config.toml
n_mels = 64
text_encoder_causal = false
text_encoder_width = 256
text_encoder_bias = "none"
text_encoder_qk_norm = false
text_encoder_positions = "learned"
residual_init = "scaled_by_depth"
grad_clip = 3.0
weight_decay = 0.1
adamw_weight_decay_other_params = 0.01
Rows from block 2 of the text encoder of a small contrastive audio-text model, named by matrix and row number. Rows with one number belong to one neuron. Each number is 500 + 40 x the weight over its row's rms, rounded and kept within 0 to 999. All counts start at 0. Numbers have three digits each.
After each neuron's rows are labels from the 100 texts, of 14848, where the neuron reaches its highest value: "tokens" is the input token at the peak. Only what is clearly more common there than usual is listed. The data: synthesized solo parts of chorales (CocoChorales). In brackets: how many of the 100.
# fc1: MLP up (text_encoder.blocks.2.mlp.fc1.weight, 1024x256), inputs 0-127
# fc2: MLP down (text_encoder.blocks.2.mlp.fc2.weight, 256x1024, transposed), outputs 0-127

fc1.128:584513476463513506510475439480477513497491529506509483552532551546510436559467503497498463585557515566482509506546517449535522505468513499548507507533525536446513428487455532521513512458493451385446535465475531440453503530463492455509509464473466414479563488491416503484481481526412484530475526452478524508438498512527564533525475549532566493566488541426468502500515485462528423512493
fc2.128:549570501455522486469466538502410539408495400632470515515509438534493522502468518518565497519517506525536481469514534432513433487486430499471530506470524487490480491521508481485538501501577504504542461574485442436527516446488473502495541512431562569550508436509512462451533479504509546511521508502583561480503500480494468555435436540547461440424525516512492461511515568499472567490567
tokens: "a4" (88); "a3" (9)

fc1.234:542518479583470556529537537553446512555584474522447561515526487543544473475502520521464574496577452554550418486461483421518457572490495513513498421457517472487506463474443481584526531389505564526471472487448518490537549524518475492504537536485475496503539500517449480504507548467480414474468446513503529521523518525546537535505522519488490576514513365463512490451499540526481517462531
fc2.234:492538570433523508507465427409496506523440540495558560595459535509587551520482452529468498519455551474500450572534508532530497501550521535501524545571450445491496432515481482538524439543510577570433506497615526446512523453507539544410471544541419484496500460461469479537558501525516518461471501513533556527501536535510490495481560453465530487563495422497506501464446415552458538533513
tokens: "violin" (100)

fc1.98:507543448485514483481455497508566507470438448435494526467514441524489489488525499510453516501496449458516523524526504509536556457469525546453500543460534503575444535574559574527527515492502535503435507438492527521397613554505369554495416533544526452549531511453498429479538466499493467524532480572500530494459453469457578520485517554534460458518536524504488514468479491527498466463483
fc2.98:501575467513565466561456468528498470486434460537479552542490496508407498503496510540542542493497454452505552568510482489553561457368546512459488563445481504505461535508492490531463525525499483438477502472452597536487574487413538516497457543470550469563483438499482416473503471501483517545538469545536488474457472424449527515503518579549482442494508526434509514516478448494449461449574
tokens: "g" (30); "clarinet" (29); "bassoon" (28); "d" (11)

fc1.43:524515536546461465510435551521532476530522481456494521575504455492555452508450507525542413525493569486392546434523546542421502517491550448539504512547510547570479446546482522486580570544477439508525520499489490460520463488516530524500486570504510508528496439426563452444529558462542522589519534495531523469485480519540475516549459465530481521508473464488602499465439526523520515503507
fc2.43:527468433473512524469490504420532511579485514418438471487482447535538571516583511488553417548547528470515482486506491399475524460453486486426455480531476518504506486441544535509459550499499495568470491489538548486507511512477510538576561590502544490448516496531466545466427556412525522484494524521465444513431516533507486592476532455481557441478496451454504493504503458495495502502380
tokens: "c" (88); "g3" (9)

fc1.520:473529515538523530430584529519558478482459483543509543491538480548427496538425455575489507551590512451572524535478477502480435476567468493548520510422490552513494478484509568510526500553428511517453528510443453446531468487490508485525536484421507515491479512522451448551502478497485464510421470547495492602525454524439444437487489484486455562479562439532529550486533486481528520464548
fc2.520:515535541512508480594497465481489400498511493467517527543492504542560409453462482502567523482478506545512538487450545462525555499545557460542560497537511602432542535502481462388445486540504534516563527472487506486472438563493579453522484536480545550445474459505492446470525491499497537479520452488503495541520494546487461517430490483495501503499549486519561497537553557438565449547526
tokens: "d3" (57); "a4" (18); "f5" (15)

fc1.632:506491517478538533558537552496570452522495469476534479514494543549473589518509503448521496545559514538456552527498418521526523474458469528502511463563519488419542486491514529531518459470440453496494488497518512529476530469426527457465474450541525529518545483487477541472520417517513474495530455458431478548510508439562521494536560573512457471492463462484498577466501565485591475457475
fc2.632:547519513497497495534515448518472507498404447469497457398543525479451572493506569517492485482507506470484488491495462473527554452541537477517539552443533502478516521418495549570492516423480500557587513515515521560453480476497511476457471515476561497534546451501510432580416453482539483505465467479503513484533459478529552422499447533473464562472505447496468566524531563458523531494537
tokens: "g" (100)

fc1.116:502534500411434469442546514519421506484507535440571460506507477581503426496483504532641408530557449487481539556503512564447481490556550590496551560498527439446517513513514429573528479546545506545548499518512467438484450488560410469493486391479466533446493491496461495520486445479432471506510526485459567508491460530450546516568547487572496474517515418483517458451403519457492497492479
fc2.116:521537521480614486514398471494472502454508493544486547502550481487536496498489523462500494520499487431539495462469535522518539427544461485546495483489445556377531526484497471419497488481437511552475511518498480450562509505562526529432531450483504454533514519510508579541501442520450501450529498391465493527509487441536498470567587511578546457592564468580465551485484474427499454476515
tokens: "a4" (100)

fc1.129:504534551534566548545531476526500480508559469512485531536536465564573580479537538543451521457476424499502516450421513501496436448562472510457488474514483513476512476511552534569471469501472434523497542498492438465505484448527442444536520482430529562452515449484483525569500513494578430434519520517445497484588552492543498469488553507488492433559467560482554565545510571500520431442500
fc2.129:534485495439524541589555507540477519445547520498516381538492514490408491486587564514550472465462524525478502607481464455501476451494512505513512541500481506507480523498445502528530470519481519456500489481526537557438540514519479464442516437506563514479479464489466483549557454575463461538526501502481515468455431483479558475548400499482416570531456484512463465505557517464485410483457
tokens: "d" (83); "d5" (17)

fc1.343:472439422478485559506475414495481540468532528511502490456482462461524515521534554495467547439501464463573529535580567465497513498478563454541458505532521476493481488458477481541494462564454533419489526468543419521516535477544473499460496591437508595525511450439522503487463520486525513591490474457484505467464466485521466537487516487596493493511575557435498567526517589460473429521439
fc2.343:525502583471516517487495502535496508526479540550468433507502419492424528447421499520474535451453489432468488558482465495490537458474548615473519511483501461562513519460502577475456490444463500514549503428475528470504444428462483511481522537523504481503440515560486538517486501496446509515445569577410496495518480478556450484482495480428524567464409539517514456477535535469461549485476
tokens: "violin" (100)

fc1.356:520564518449512475528546558516443492456517459526563524482532502556475448524498494524451506396518420500581474585527430501462512467466522501474489491486470537546538513438436525474481430541500419465520497476419490427554549438423531531510531453495488507480459479542498509484576556509453540497477484445526522542472547513499504448508482498531583544494457500538536505534453510434437502495514
fc2.356:458518484552546466489501544431445524495473476489503588480507525547475473563513535480469503504534464509512463516545534520494549461491532529448456479495552581505456430513504507455464385466485450541481459488504447458581495540501448459507444521544524524466478451474521482439486550505479513461501475404511570579532531532492483498547537518501455491513432569449458522510484463403498552523491
tokens: "d3" (80); "d" (19)

fc1.386:533493500553483507499569479529514502499445525609509494529550557482459491564489549538492474459526554531471475458428486539518480491516470448562542530475499513462499463463568570515456471473555464500459483506585570465494491495430535517478526540529547490509483543445564436489473460464452494504470541469488417483461485488541464444550499537444520449465486454506472535515491501484486444496500
fc2.386:505487490500492470451467452513554522416498439497484452492570543406521506529532509499522486469546519515508533543577548505538465513501439498501443432475551484521454475403547573466454479539518451561447455510547563455561508501496476428450534432482512463467550447518495537570531409495508514460532496535551414475463523541488493530517513485497485456516478439472418512531466486544500492561513
tokens: "g" (100)

fc1.678:467545499488482493486479418533466544596537466489492471524586508520533492497474548426575515540523502545503498496464528444498533501529429529499520516494498459507508516388459523548486526450567513474544516519511520553515495446428479491501528506460518470508504484447472448509524518494460440495497483588475531487503552527445522474500474528547463490538432479476503546511483443534546478475561
fc2.678:550501508444538502525483479511488522500550524490533452534536485494500509545462504473525498563481550496461510451510481512519519441529519516529503503501502566505549499514496596503471559489551499501528451511552521605432453482477585514418486514403521495530466520490492517478540540461529442492506488549447599477489474445476459540507504435549488418413486523429547491521539448522492502445573
tokens: "d" (100)

fc1.21:524467515459523477453580527428462492441473463472559474542505497487505451446496543514543491511535497505501498547420474534440556488619499552451519491495461481443474528496438438500515407501532514454548531513496510444499490507436447443482423472460545552511504441473421546554498458540446617423561565454415488470493530471451525497529475489562528423490478544471514484543387485447578453470536
fc2.21:448570456413507475487466528509518538526464542465490527479452476505512557513535526470493463438567501538489442622489413482542531435572546464516558508479549474425479528563465490515578466545473497519434521489474513532418554509515563516562512512455486460547537474539533486505500450493499487423486536510495476522516469496460486518509527534541445461506498551502413575512440476497496423519481
tokens: "a4" (87)

fc1.512:540535523534477521492532475559447541559551497494452506528569510556546542448486535418504551457550452465571558508437514487460499464472522491444517475528508544470533480462506547544502485487479496401507536430474461456489468514477498485522493433418550539545472477582420582429512491564458515499496495499516498517564475494481523485480438509511542499427501479565538511520492438488485544475547
fc2.512:433530506528520487470490520454460470513459469511521528513441572610473576476530457526477499476557497486509497519499503504450543475537506486464503460496551552495454459476541541476461469524448543518541538499522422446472518465503512458505498512459504440515569481471497485420436512440522492496514490518486573517453541473468508471484457517484422478537564496456503572585497585504544418472495
tokens: "d" (49); "3" (36); "d3" (15)

fc1.491:528475529490426547417459542464422424526498551473476516559408498492492572562464538569513471507498452512513550594515453465454436469540495509426457492497537464492577528564534453444476478573498447573484510547488486524553457502495449486475527473496498530524493450486435537581472448461416528458433553468514417493446442440595462493488504522556514518422427502476504547475516473510525521549539
fc2.491:516480479527430447494495437379571540526511483510453449440477477473526467580502507485526519509444607474512499459475471522536427561512434447561456465467515549518464542461517530514479538561507566517487494559562538566486464543492439460472500455512443448456466545502480596534564557574499471432502487481569503517530537477517541496478535507467487437562607493496459494509516505456512502513511
tokens: "f" (72); "5" (19)

fc1.712:488453568498484502391538564446544406482556533466475524470443447522533451545518528498505468582574500465459411503547476541438489474439491425517544498480500534468526497508495541485568503447543453458506466463483482534375500538476496485421452511506469502507571556493496562544469531479417494552430459425481545505490518533498515560479566531489515492474516484454474498534455506500462520496499
fc2.712:502552400517517439461477539501471466535446391443492520483581579500500552461523490525462476553488388451554525468495514528547561434487481537451504559493521487417458524513451502489501523564457510487494525538514518493499541504537511534490570454451570517527414554486389519474512462523474491451583568563427552479487498456461541448523469487546504537503532493524488503458464501436520501464473
tokens: "a4" (79); "a3" (21)

fc1.132:495569442485488403477503494466527507498619451464492490512492511472519531465480473468466504455497491507544464488521548484503487519471520493512565497460477497544552533485429499536458486506537427463508492475499519550539455551506455432505516514466502544494433531508505528496553534491459516524501490422482488455557479442486503490624423516526531544508476513499446494504529520479546483504504
fc2.132:550552551441451490442510498467553485433496508522580497522487495513497498435515505526446486448503491485498521456562461539506496493491444530517506509495508508501482484496517505445591504501493488488504445490494536517576616477511546493519445477477463496419492542538506540430489511523506590527522452547481522511472455507455508511430523523519515481552497471499535539455493490415552441501516
tokens: "violin" (100)

fc1.636:462390454488491538490479528480520541543541549492488463506486435483505569498490545508483542426487461479529484446564573544512517524493470458505514527540570520573449508515506489443435484451498465493483593473533492468484470577515503534485496519505513559515500599496498467457526514437481562452449440461506500518513454497499518561550515513458557483521463506442570486474465510516524530556491
fc2.636:510516476409511524562508519498524518461517437492487574502534520494559472460485509476519502492451499533502559511518403539525508556540460488492474540549428399523499514476590491620511507482514488477491500480432593488515499510559462495530434508525464507413528477564512515536440456519497511479520549447550481458551499461457504403496477490469529542511490566443441521431450478506520485457485
tokens: "a" (100)

fc1.0:486486473563449537542505547490522474501502543495510508533510492540494442485527523464513463466605445506478453510503476516369517507511530483441524501536502500517457441444450536493477467538492429463505569566516496469535592503521438488471554464452499560517551411474486439536469513483495552468570458473550484585454563561493469504563503464517473518578497505495495501468425542538522469484539
fc2.0:465474464529465463483504512467434599506480504481451523522519433502439444562548507428447493486423570510509452547514499485514513499511495509437480429480573489475546476466521461423553490494474462467513497520491457502559521442518503499559472504525514550509515477476532525539541486448588555445515530444451489373545518487531559497482485441555452472508478510497482489522532539551464458457511
tokens: "d3" (100)

fc1.280:453488499536465501532530551484526465555506511414485484486477459509467490487461553475512503521484496541528507495516543443468452560462480505416494530492454542521567483562503529529559527445506540488513507484442523488516402475512476581493554540447445573408497480474512471473412458590446491581489487512487488406500456500566463444531491544490583538450518487497539418469533568453499477474476
fc2.280:551512502542414496456526461478648493532507569560509515491475512415514466509521485535530502539477479491558502523466484501480548429448470507468441514480506536489450531469524387506499514506565438522437469512486502467472505561499480500476560516547486468521500504504531480546480482497542556489491539547450487530474483563458527529433567461449452531531522509484446409532466423560501570483534
tokens: "5" (100)

fc1.484:541521529554493438502505491569487504477483560503495488502519517447525421527512531525497466485487447558562448443481582510457542484482515523453487466553546556518508534449478454444606547543442543494512525499469484519513519528464465483550563467466526486476505563561564514479418480459443529551534436541438493513500502534525504514513540494536517593517516468492538512525518479526464533423482
fc2.484:476555440524481535470552573497416455533467568514537546539529481519464545541521467490441484434597433486523498567483541528496545533464508471523542543521501529455472463506496569536505482479527523474522491562419459457517525542461506529444493463503527551563500480486462430558494488449465546511468443516519498540442517451514433498577395567441474461498526464469490448475431493523506468456474
tokens: "f" (86); "5" (14)

fc1.169:519469468498451515475564417506462474502464432486520515456447486553484456542455552456564522414550480448592471511560505483525507509554518521494471450509490557514499552492544485505514578498538502499466507510513498545525507446489494473493595464562428500592493479449461502571589490439515537578488469525520547522503497526480485480502455545463453467517535458524520528542498478520471539373459
fc2.169:470407443533391533482560550450526472561497556491476479523514510486516543520484492544549488526505514478555454509526521489517523521466424536543541475538517386484463394515525507486517471494583518371472502481528532505477536489512518442396429474482473484467544467502450444496489472505488544542501481569555450447487454466490511461473480551522534562512493535491497484481517511516585533499526
tokens: "violin" (98)

fc1.630:551512520545438475420456492495439485547481544495493466513483482534509533516498474484567478583495478483523487549515520450411562514536466496519483473449529566405493488533422473478446490518570536520508477501488473478483477467492539539471519491478504544501547471474453640494463509531477491404535544443448483480558459470545508499386568558613573440527514452540451503516588517502507522501474
fc2.630:544482487428449512543498481482527400561522528489540501511421464473544473516541491491479546538551529413551553564489464495475507508563498524451527479453492468426609463545440518465509511510510531516512465540566455513490513468515461524481553485485507525457554476500490589559494525482457465543490562502498509554485511543570478410453611532528476489447481512599442546445564457503475412456491
tokens: "f" (95)

fc1.278:569468473512433583550492477560420486508553519434487459506472519502497439551488507534558530496509531501478532479522477393505459530482542513478535553468541513488496495522418617537432468496526507466511473524511421508480490493541499518554548501491549508482546527492417472531513497558487522569579479474474537522490500523471522521522447514506433536506407514539495504457471551543469528511452
fc2.278:462508537575485551548460505519502458479542454470504491517476473555486510452436394537512541519455516547475485514539448440474496497458458492511467502415461486473446495504452425526603539470541563508518464534534481434519489499425528530505459547468496585471522443559549505530467511430513504461472487507591499457497546517516496517467434557481505537536534533493524583496525415491520535503478
tokens: "a" (100)

fc1.79:467486418503499506510510514493465489506523559483503502475399437502523484536530497511427462437529512512501473491420474546489494458487523459494496449571519412536533520471475510394515414546560452506561519553474505454515487482503462521467504487491474551521534496523453414499481488514534564506464426516509463544559455485556483471454546527481469513466456534498418441496479548460511452451484
fc2.79:476497532467548457559474555501430482547465539462474470444570508512524578484517483481518528477531527538512429468553511577468444454550523583530512417568487497437505381447442474477568470387455435513492536487527609481530493494573478521536568512456505481503494548530495460516516540571511461487452549527467464471563529487516474514467442441487484488498453518493465463497531501502492489481513
tokens: "oboe" (100)

fc1.121:563513505488447454465476540451490485521486453429479476508460477532517534469467461463486501513508557488505544552580470474525558462544578528525557485477499541527496500515492499542515400541412527543489491530540538544527476478514487479489461490464475646496444520479481463525430501544515443492474474534562448541484520480489499514537474512596536581519437565485543516556535544506565547483429
fc2.121:448459435512463535548485479507462484574493484496471508521486486487534574565511483525457560509442561455476535511522468427514512514531457462497469486482550513560481551547593431474514462535465528476495538488558528477550518462445470482516523476430494534434513528461562481455490514528506500480463503567596523517446472472552464511514440523528511428544461482463536463506468568520540478525514
tokens: "a" (95)

fc1.46:500513530496462447488555506477475414546524460528499436494393516480469460522438485530432459481504491562458509505525494441501497444515522494477443573458524455418467482407510559521531508445548540428535536511493540541525541445548510587466540556516549582472527428495498482556518561532458473444541471413519497516538521443518563475519490498512453474533497431526493533511518485483541536553542
fc2.46:568440480490503557518448516507479493451530524491563472543476481503542563485498388543474552530551538516499460460499537464493540468501453501530514503469603481478477553523443436483502497481456578462549477516529482482500507448461488554466503466455470513486496475503488467555526471463519497450473439525546530523561560443496512586496533468439429413526483545566504545476517471481475439559479
tokens: "a" (37)

fc1.432:525468475451446480482515531464455438483416546467543507484447526495507469500487519505534513415488498494487492490551525498437420528508474425521455505506520501520487548492467529512489542496548535469481555523440553440505480538492459443523522450478448489526544522444456506535498532479425480503485514500458523375513499486531494483500605505537511518454503452494442473456422476489448478499488
fc2.432:483434493542468489529560517504507506533462554521441488519526505491497409526527481483562521504530499518487465445507543452514507547504478512491462444570516521508494444456493519496425517528600467480449496517466538464594460541494472472532557543471437502503538512498488434555477522495512536458533537445564485498483521558502472501545527576532500450512519529596484489496485565532487567461511
tokens: "5" (100)

fc1.586:522556499423513506442516457457447492494491481451451511502440493523544488556557526476498491448494498469524560531503525407407584541549502538467547434524449485510448513485483465530476488490493504450501450485483520528457491564459476459464533506509505445505489470497420484533484533439483510512410493465419499475525511489557496470493537467509459545493542555412536494461467448467441448491506
fc2.586:495494487485485453510526531499533554585485497576549485454496575495515506509458466557469545489461537521557414524551476498526552517471464463550540537554471557491471490509458573482504502492447485479537543472504440510480488433476529475463512486482464505492470511510484463466536495536502497493527503408562490572489461478512435521480510503519361528481535453522489476471471555531508540491549
tokens: "violin" (100)

fc1.725:513505550427517492586540513577441566459563537450503506507496473477539494558539505538531575522459495473533499504539507511381478523528465466492479538496449496472538505536497489521461467535586485497431453435475518540522460522475448488455520587472472554484483507507465482463518509600515532486507557419435423540468545473484535473484396541482582489503498538541541583531443520431568442440501
fc2.725:539473559534410532464496492526538498422506508474491481480480462485530470548512576398523470453525543437534483475444490494499543591437431483502488521466578517507441436512491437484508484460556609506506501525539542473482561484544487485594558549474580516505529529578465479577429455542460436405551467565545473530460484488510570479482498501430476467475512398491469452550518578498543495484492
tokens: "a4" (40); "a" (28); "d" (28)

fc1.659:466493508510530522532496491449474514461453472503472483527499476535529529434486495585561518448538494483555456497509523548466472575541486518481521489454510487517504529554494478502519495448474527521444584452492590544473486540455521399550456587495508523539477508523559545547464478500485531446545524464496466509529476527477495495452453512496475493458526498464490432536484503481603566437454
fc2.659:504440478502494550509547506465508555472487508534431519474541463517541470502510543550468466462524479524525546464454498526472595542532458529551514423477555466533474526429540554484488407501570541463514555503453441452508505489482496458540553512483586542541438436456482535485468466516558432467549453504540511509530514570508539536552526517462478516487490479471477576569471493534577451479393
tokens: "a" (50); "5" (16)

fc1.104:500491457529499448472457538453392495484547465553485514526489480448585405533525513483423527531545522558513558455478503529475561524454553529615493458450489468503462553499477554536548466515497489455460560494494515557491515529512454528474455516455497550476515469530468477495507470464494545493528561397465503521525558495430476499439561485525524494483480479474457497416527553481462478558511
fc2.104:521498481491509474493531502438467441458554465534539490425525543530545525497492495463489539483454577486513483495473532479467539592514461502456490510551490427558513466386496445535486532513414580504555493532492541527526527610495464457579515515551500561525483518484604484489488519506458483486525539498464488505472527544463524441528505478405493450483486464500513538465432484523554558537484
tokens: "a" (47); "e4" (46)

fc1.635:481569444519520500521541479530497500460491590546538530531490497545445530421498513577554470436514454508543566459469474487467471520504556466513523500514536536531561576511465498525446452507466519475477541557549387452473498488499449471546467485489537545554483532512478570547509533569547487474480487490451564553533509464512422567496461459459511417586406499549553495464498507501493552415512
fc2.635:478513449495529460471489514494532471470487499572515510542551502493474519438507549522494518502468495483468441563501562453542458440453456541518515466487504460469496464487508518520450482453518625501525500526523534517449491494532521520548531421483583591487466364471561529474505497469452443473465509516512515435465503528480513553481465538481519579530452526567494498496526455390490423527445
tokens: "d" (54); "3" (46)

fc1.645:444495486525467529484519490474486548509509586448550549512532492509425563536427467539542514429543477565478564523502432550468522528503506483475507501490453512563545545466526506498494472410467431490571498462483453571426458548501451502557476432491459484511498585513534542487460540487490490446478511531488456430495546544477505566509461536458496501429603497437465508545492432576509529519503
fc2.645:508530508567496451539549483499575512555544507495486521563492416507522500504555454557475580478420480520424560449437535501409506495614523556498476577517488493462486554534424509550537454432539504434562519496508471507493459515506485543556460536442528514478521506506564488540531458512558485494518550473388451405504542525521482479493467575479476488425498480458428468490504491516511465522548
tokens: "5" (100)

fc1.319:511501483516463473501430488478520429502516518443482499519477541401506471516556442499480572567535495507516488463501491550574538605505483516474408467521538456494491504463457486520525436446453469542488506465495495523453514541496443484478435533496520524510475490511513513485535458579542434512508412510517510487492507492580467532512543511477382493482543483451489498560513487519531526443476
fc2.319:489510532550480484541479494511507521593501497469526489483474539458515499468519515473467487501540480509522476544578502490539527426514580544498471530462576573578527478502468444486521508509480490481447508527552538497495537490524523433457517536523460437411518489514498455531470510479530464441499449468549492482443499444518501524527505594557482553482435494499493541463498581454471551518440
tokens: "oboe" (95)

fc1.221:500467541538477538547538528443498467524519458554443469511445498526501467532496476477454433541476558552457532507513509529445514509485458453421492474523541487540505572522497498488474533433532413499517481558466477495497496532561554480531549494552480565508529452493487415443488522526557535510548539519574576442495433535594448554513536533510563463426516536512497565507466503517484516555459
fc2.221:485487438501533480474513485469492492486529455478507483518478447515542511480488473544565538493490554407541510472523506483527473467573439506434491503411533563499630518468453470482443530504513520539498490506498499486546539521495494435458538531482553490517562506506553498487539543470478490484448509509530477529551586550493467514452521409455480549492434528496427500524492488545493449551467
tokens: "a" (100)

fc1.166:511465524532559499475529478442473464503503542554500481480447488513550557564515515473519540448489515472538502515486512579473562521457472502526446497491477492504526451456529481422483472465495419478431557482549502581516475503528474456434585520506486460483492488500483424512461434553502511584564456507539479547495487484555464473503523522539474592508506487483482528378566492504649541464511
fc2.166:556461483513485512547475464554496583511505461544511567514502495511513491483537503431488478427459509511521535509447563561400451538499434526527513455424499518518553555468490471449500579544527498489458593473469492476517484445459462502514530542475526508544440472393459501512475523475532536453465489464427563561475484533526457606552547460521518465521529490477513449395507536498502515525507
tokens: "c" (99)

fc1.383:481506470477484483485581518480511428533520491533526504463438548474497503419538518505545525457485482466487491565521485534534465535503472460526494499483476542451496426472490581511495488548480501476495526500475496533474474491522501531575481494574384432473579485457488481540465481555441537523510461439530526544451480499527561452503467551540507404465464557528478537527519582517409461521468
fc2.383:524496485532527479592543523513471539462464439487526546468505490544516480489559490524506553492510536522447525468514522490450485433489501484472407430470476467488426430486448499582588509576521461505530493496472483448496507575509467553553562543501549510526542588527530520483500420513467515457494439498499459449522386519475474525512449467458476428513485464553486462470456479446548448471494
tokens: "f" (100)

fc1.264:467528483504514528523518512588550490546488406436445500455490445477473520524485470549463483479578458554479499540445427468516428455458460537482542508540449498521581468498480575546486500425473541488513415450445526514532564490500513531498495498519484577455516482453466506524597487622532512515508469474518550478406469480526491465482543498464489604504416493497595519505511559556490456584524
fc2.264:504493446488613426510516477453476484498485513520506456507494487455427421493486452525500525517465530446502480588480468466561499501511494453543510493480522511519447540532530492408524469515505495492502519495501547519450462485460435512469515429539471552553473482498548522579468565520511474499510487506456475461441448551505513510555501561497573449506468480478478403477564450517515529483499
tokens: "g" (100)

fc1.143:523513476483516563472520445514518529522469435531531547514548559514514444495516551524452511536505483534534495489445547492507473548520503467490545509463464489400500479580429485525520466449537476458416467463550505513563441506488449468490506467501522556501564489465434472519500516548492442491557455554443470479450500424507527442453516505439540535464502506477496527510485527470478396491415
fc2.143:522524519475504538517498618507478502452541490511458509524514447521490637517543490464528448434480499489543498456484475484471473485550441378585538505481511485487547522474494476487534571536451520487527438453465511493478452541476527504496491521411525511444510465509522455553499561501495517484525528482461480553512442540572553464495506483520518492516470512467516525543516531404505537491549
tokens: "d" (98)

fc1.723:506514562503490543462475546437513467491556454530500536464455443498578443492464497529474417573502534533556522601484501488480447492558494521488587515505511501560445517474492558573500582470531497463516540496551445507534483514514490511530538483543415476490468461536469572542474486527535521548535515449391490532466537477456508575445473532507507462507541511505428499487509457544494487480532
fc2.723:465481460503496501493526507492455469417493432491517506457498461532414465489474595542507487537459534553529480550462502501437525501475508508524455478481475518545564467478461532515459517446506538478481506433496546496533426472490510428505533518544422545472488473534547539579468474522510561507542501471474508527512624494491579447493516488460561455492437509493514510468423516491520393487553
tokens: "double" (55); "b4" (44)

fc1.134:533496495474494510543532528561482496504449397500502486472541517545447439546510525518469439460491472476465493493481493487557511510462526438498500441520462491525486513498498458459523482505476511519528474487490484499474510442534491465532579502522501589547492455497431535507488509539535472475445489526523483467490535512452529523484396492550584462411469469533412467578478516571443513522445
fc2.134:528424514534433546563542444474504560530508516513504509521509529456517554487452532456499482463479477455520445477491548509512510466486531505537538501404539453481473509467474607452486495464510480480471485542543507526441448561494498444520505523548440502489542515480464466520504434500519600553521511490496412524479575586499533495485458498526505513480536544480545492460438455544419496529522
tokens: "f" (95)

fc1.584:532556494515472509569541465483555531481522507497489506406478573475510455589478571485507528542510465445538500537536448557480454483454460604511513509522522507531508494485447493485464475489506580535516481526474492547537560455470455582474541548515566505459488529457546515485475450551542541500541391565636507456538531536447484530485545502450572437506435473425514463456536543484527500476481
fc2.584:506484514521568508493467498472555531484445572516512470485555510462451456492464497481464485514435508477552520456497458412533378470481558502481489489593468467523510505501499539508504543474498487498426472428545478529508543486419500600575528459476427477509570535564546546470555497549491508481487507458478474485535480537550520524493467491552454517548439524515520468481505448509491468523607
tokens: "trumpet" (100)

fc1.123:458508568506529475448539511499488512546550523553431483488532530504485545524500419469534523494484482504542491573522452480456543514519532472475549477541457478495481473474461507467474507504480551418556520513504536512507462484561543447533484495487440529542508461523434357460494505485491489524458490486489463457435510524487537488436497435563473523570466454487576506517486372448498506492520
fc2.123:427420499539437597542508531452485504546485508528470538468453456622526498491429517476446546507501499493491418543464428494508523505433439542551486564452481561508486530467524550485538481582514564490492478487470477511482494552464529476611504511558508465523494486448458520468383473451506516522441522503451569545464508495526553445478465478509479555432503482497481491578515512459566561490504
tokens: "double" (64); "c" (20); "violin" (16)

fc1.416:455613502449449532498553493447509457431460442518482485388497459512472458497430494478502393467450489481438414463542493561540507449501527497560512482487448518514511503512496511509470514486484536462471477472550495566490494557466497521515543474594486494473490510548505477511454477434447522495483459467584493565485512523459552590524359540562546443464438506454435443567509542537485457392427
fc2.416:524518513477523461518491544482461513518542502496504510494450540500519488543513481497455490497475522579441454435472428441477508526507525514622473479435497516521400496509527517542493409462515509471561549523450446479538527506538470500461488458461485513589545510466446482456477458518472499479492468530508526516519519570444460508430497471470457541532435444436533462569527438537459448527524
tokens: "f" (42); "#" (36)

fc1.735:552453501428504519468509523435469495572439444421489441527476499535495494502471529486541457463510458426471560529478541486478458453551487478511488500484405476519470484505489566497527477442511492499498539608483528471562462554388491489467479466426497457445579435459517496500561523464478494464489552538413566482556462551489482450497552583532495496477492433581477513440469514534501530518488
fc2.735:470440452456524507544473503490519481501469549486537495524493539500551523532507534451470552521526426528474409528453486483519543445544538548533493564449549513461608429476485515492479497472503474475404522521500446527504473522437466482539535461534510486446509447463486460427556479500489543483553562504553500505483564441585531544499587487535443476433512456537415499539440454568487472432509
tokens: "5" (84); "f" (15)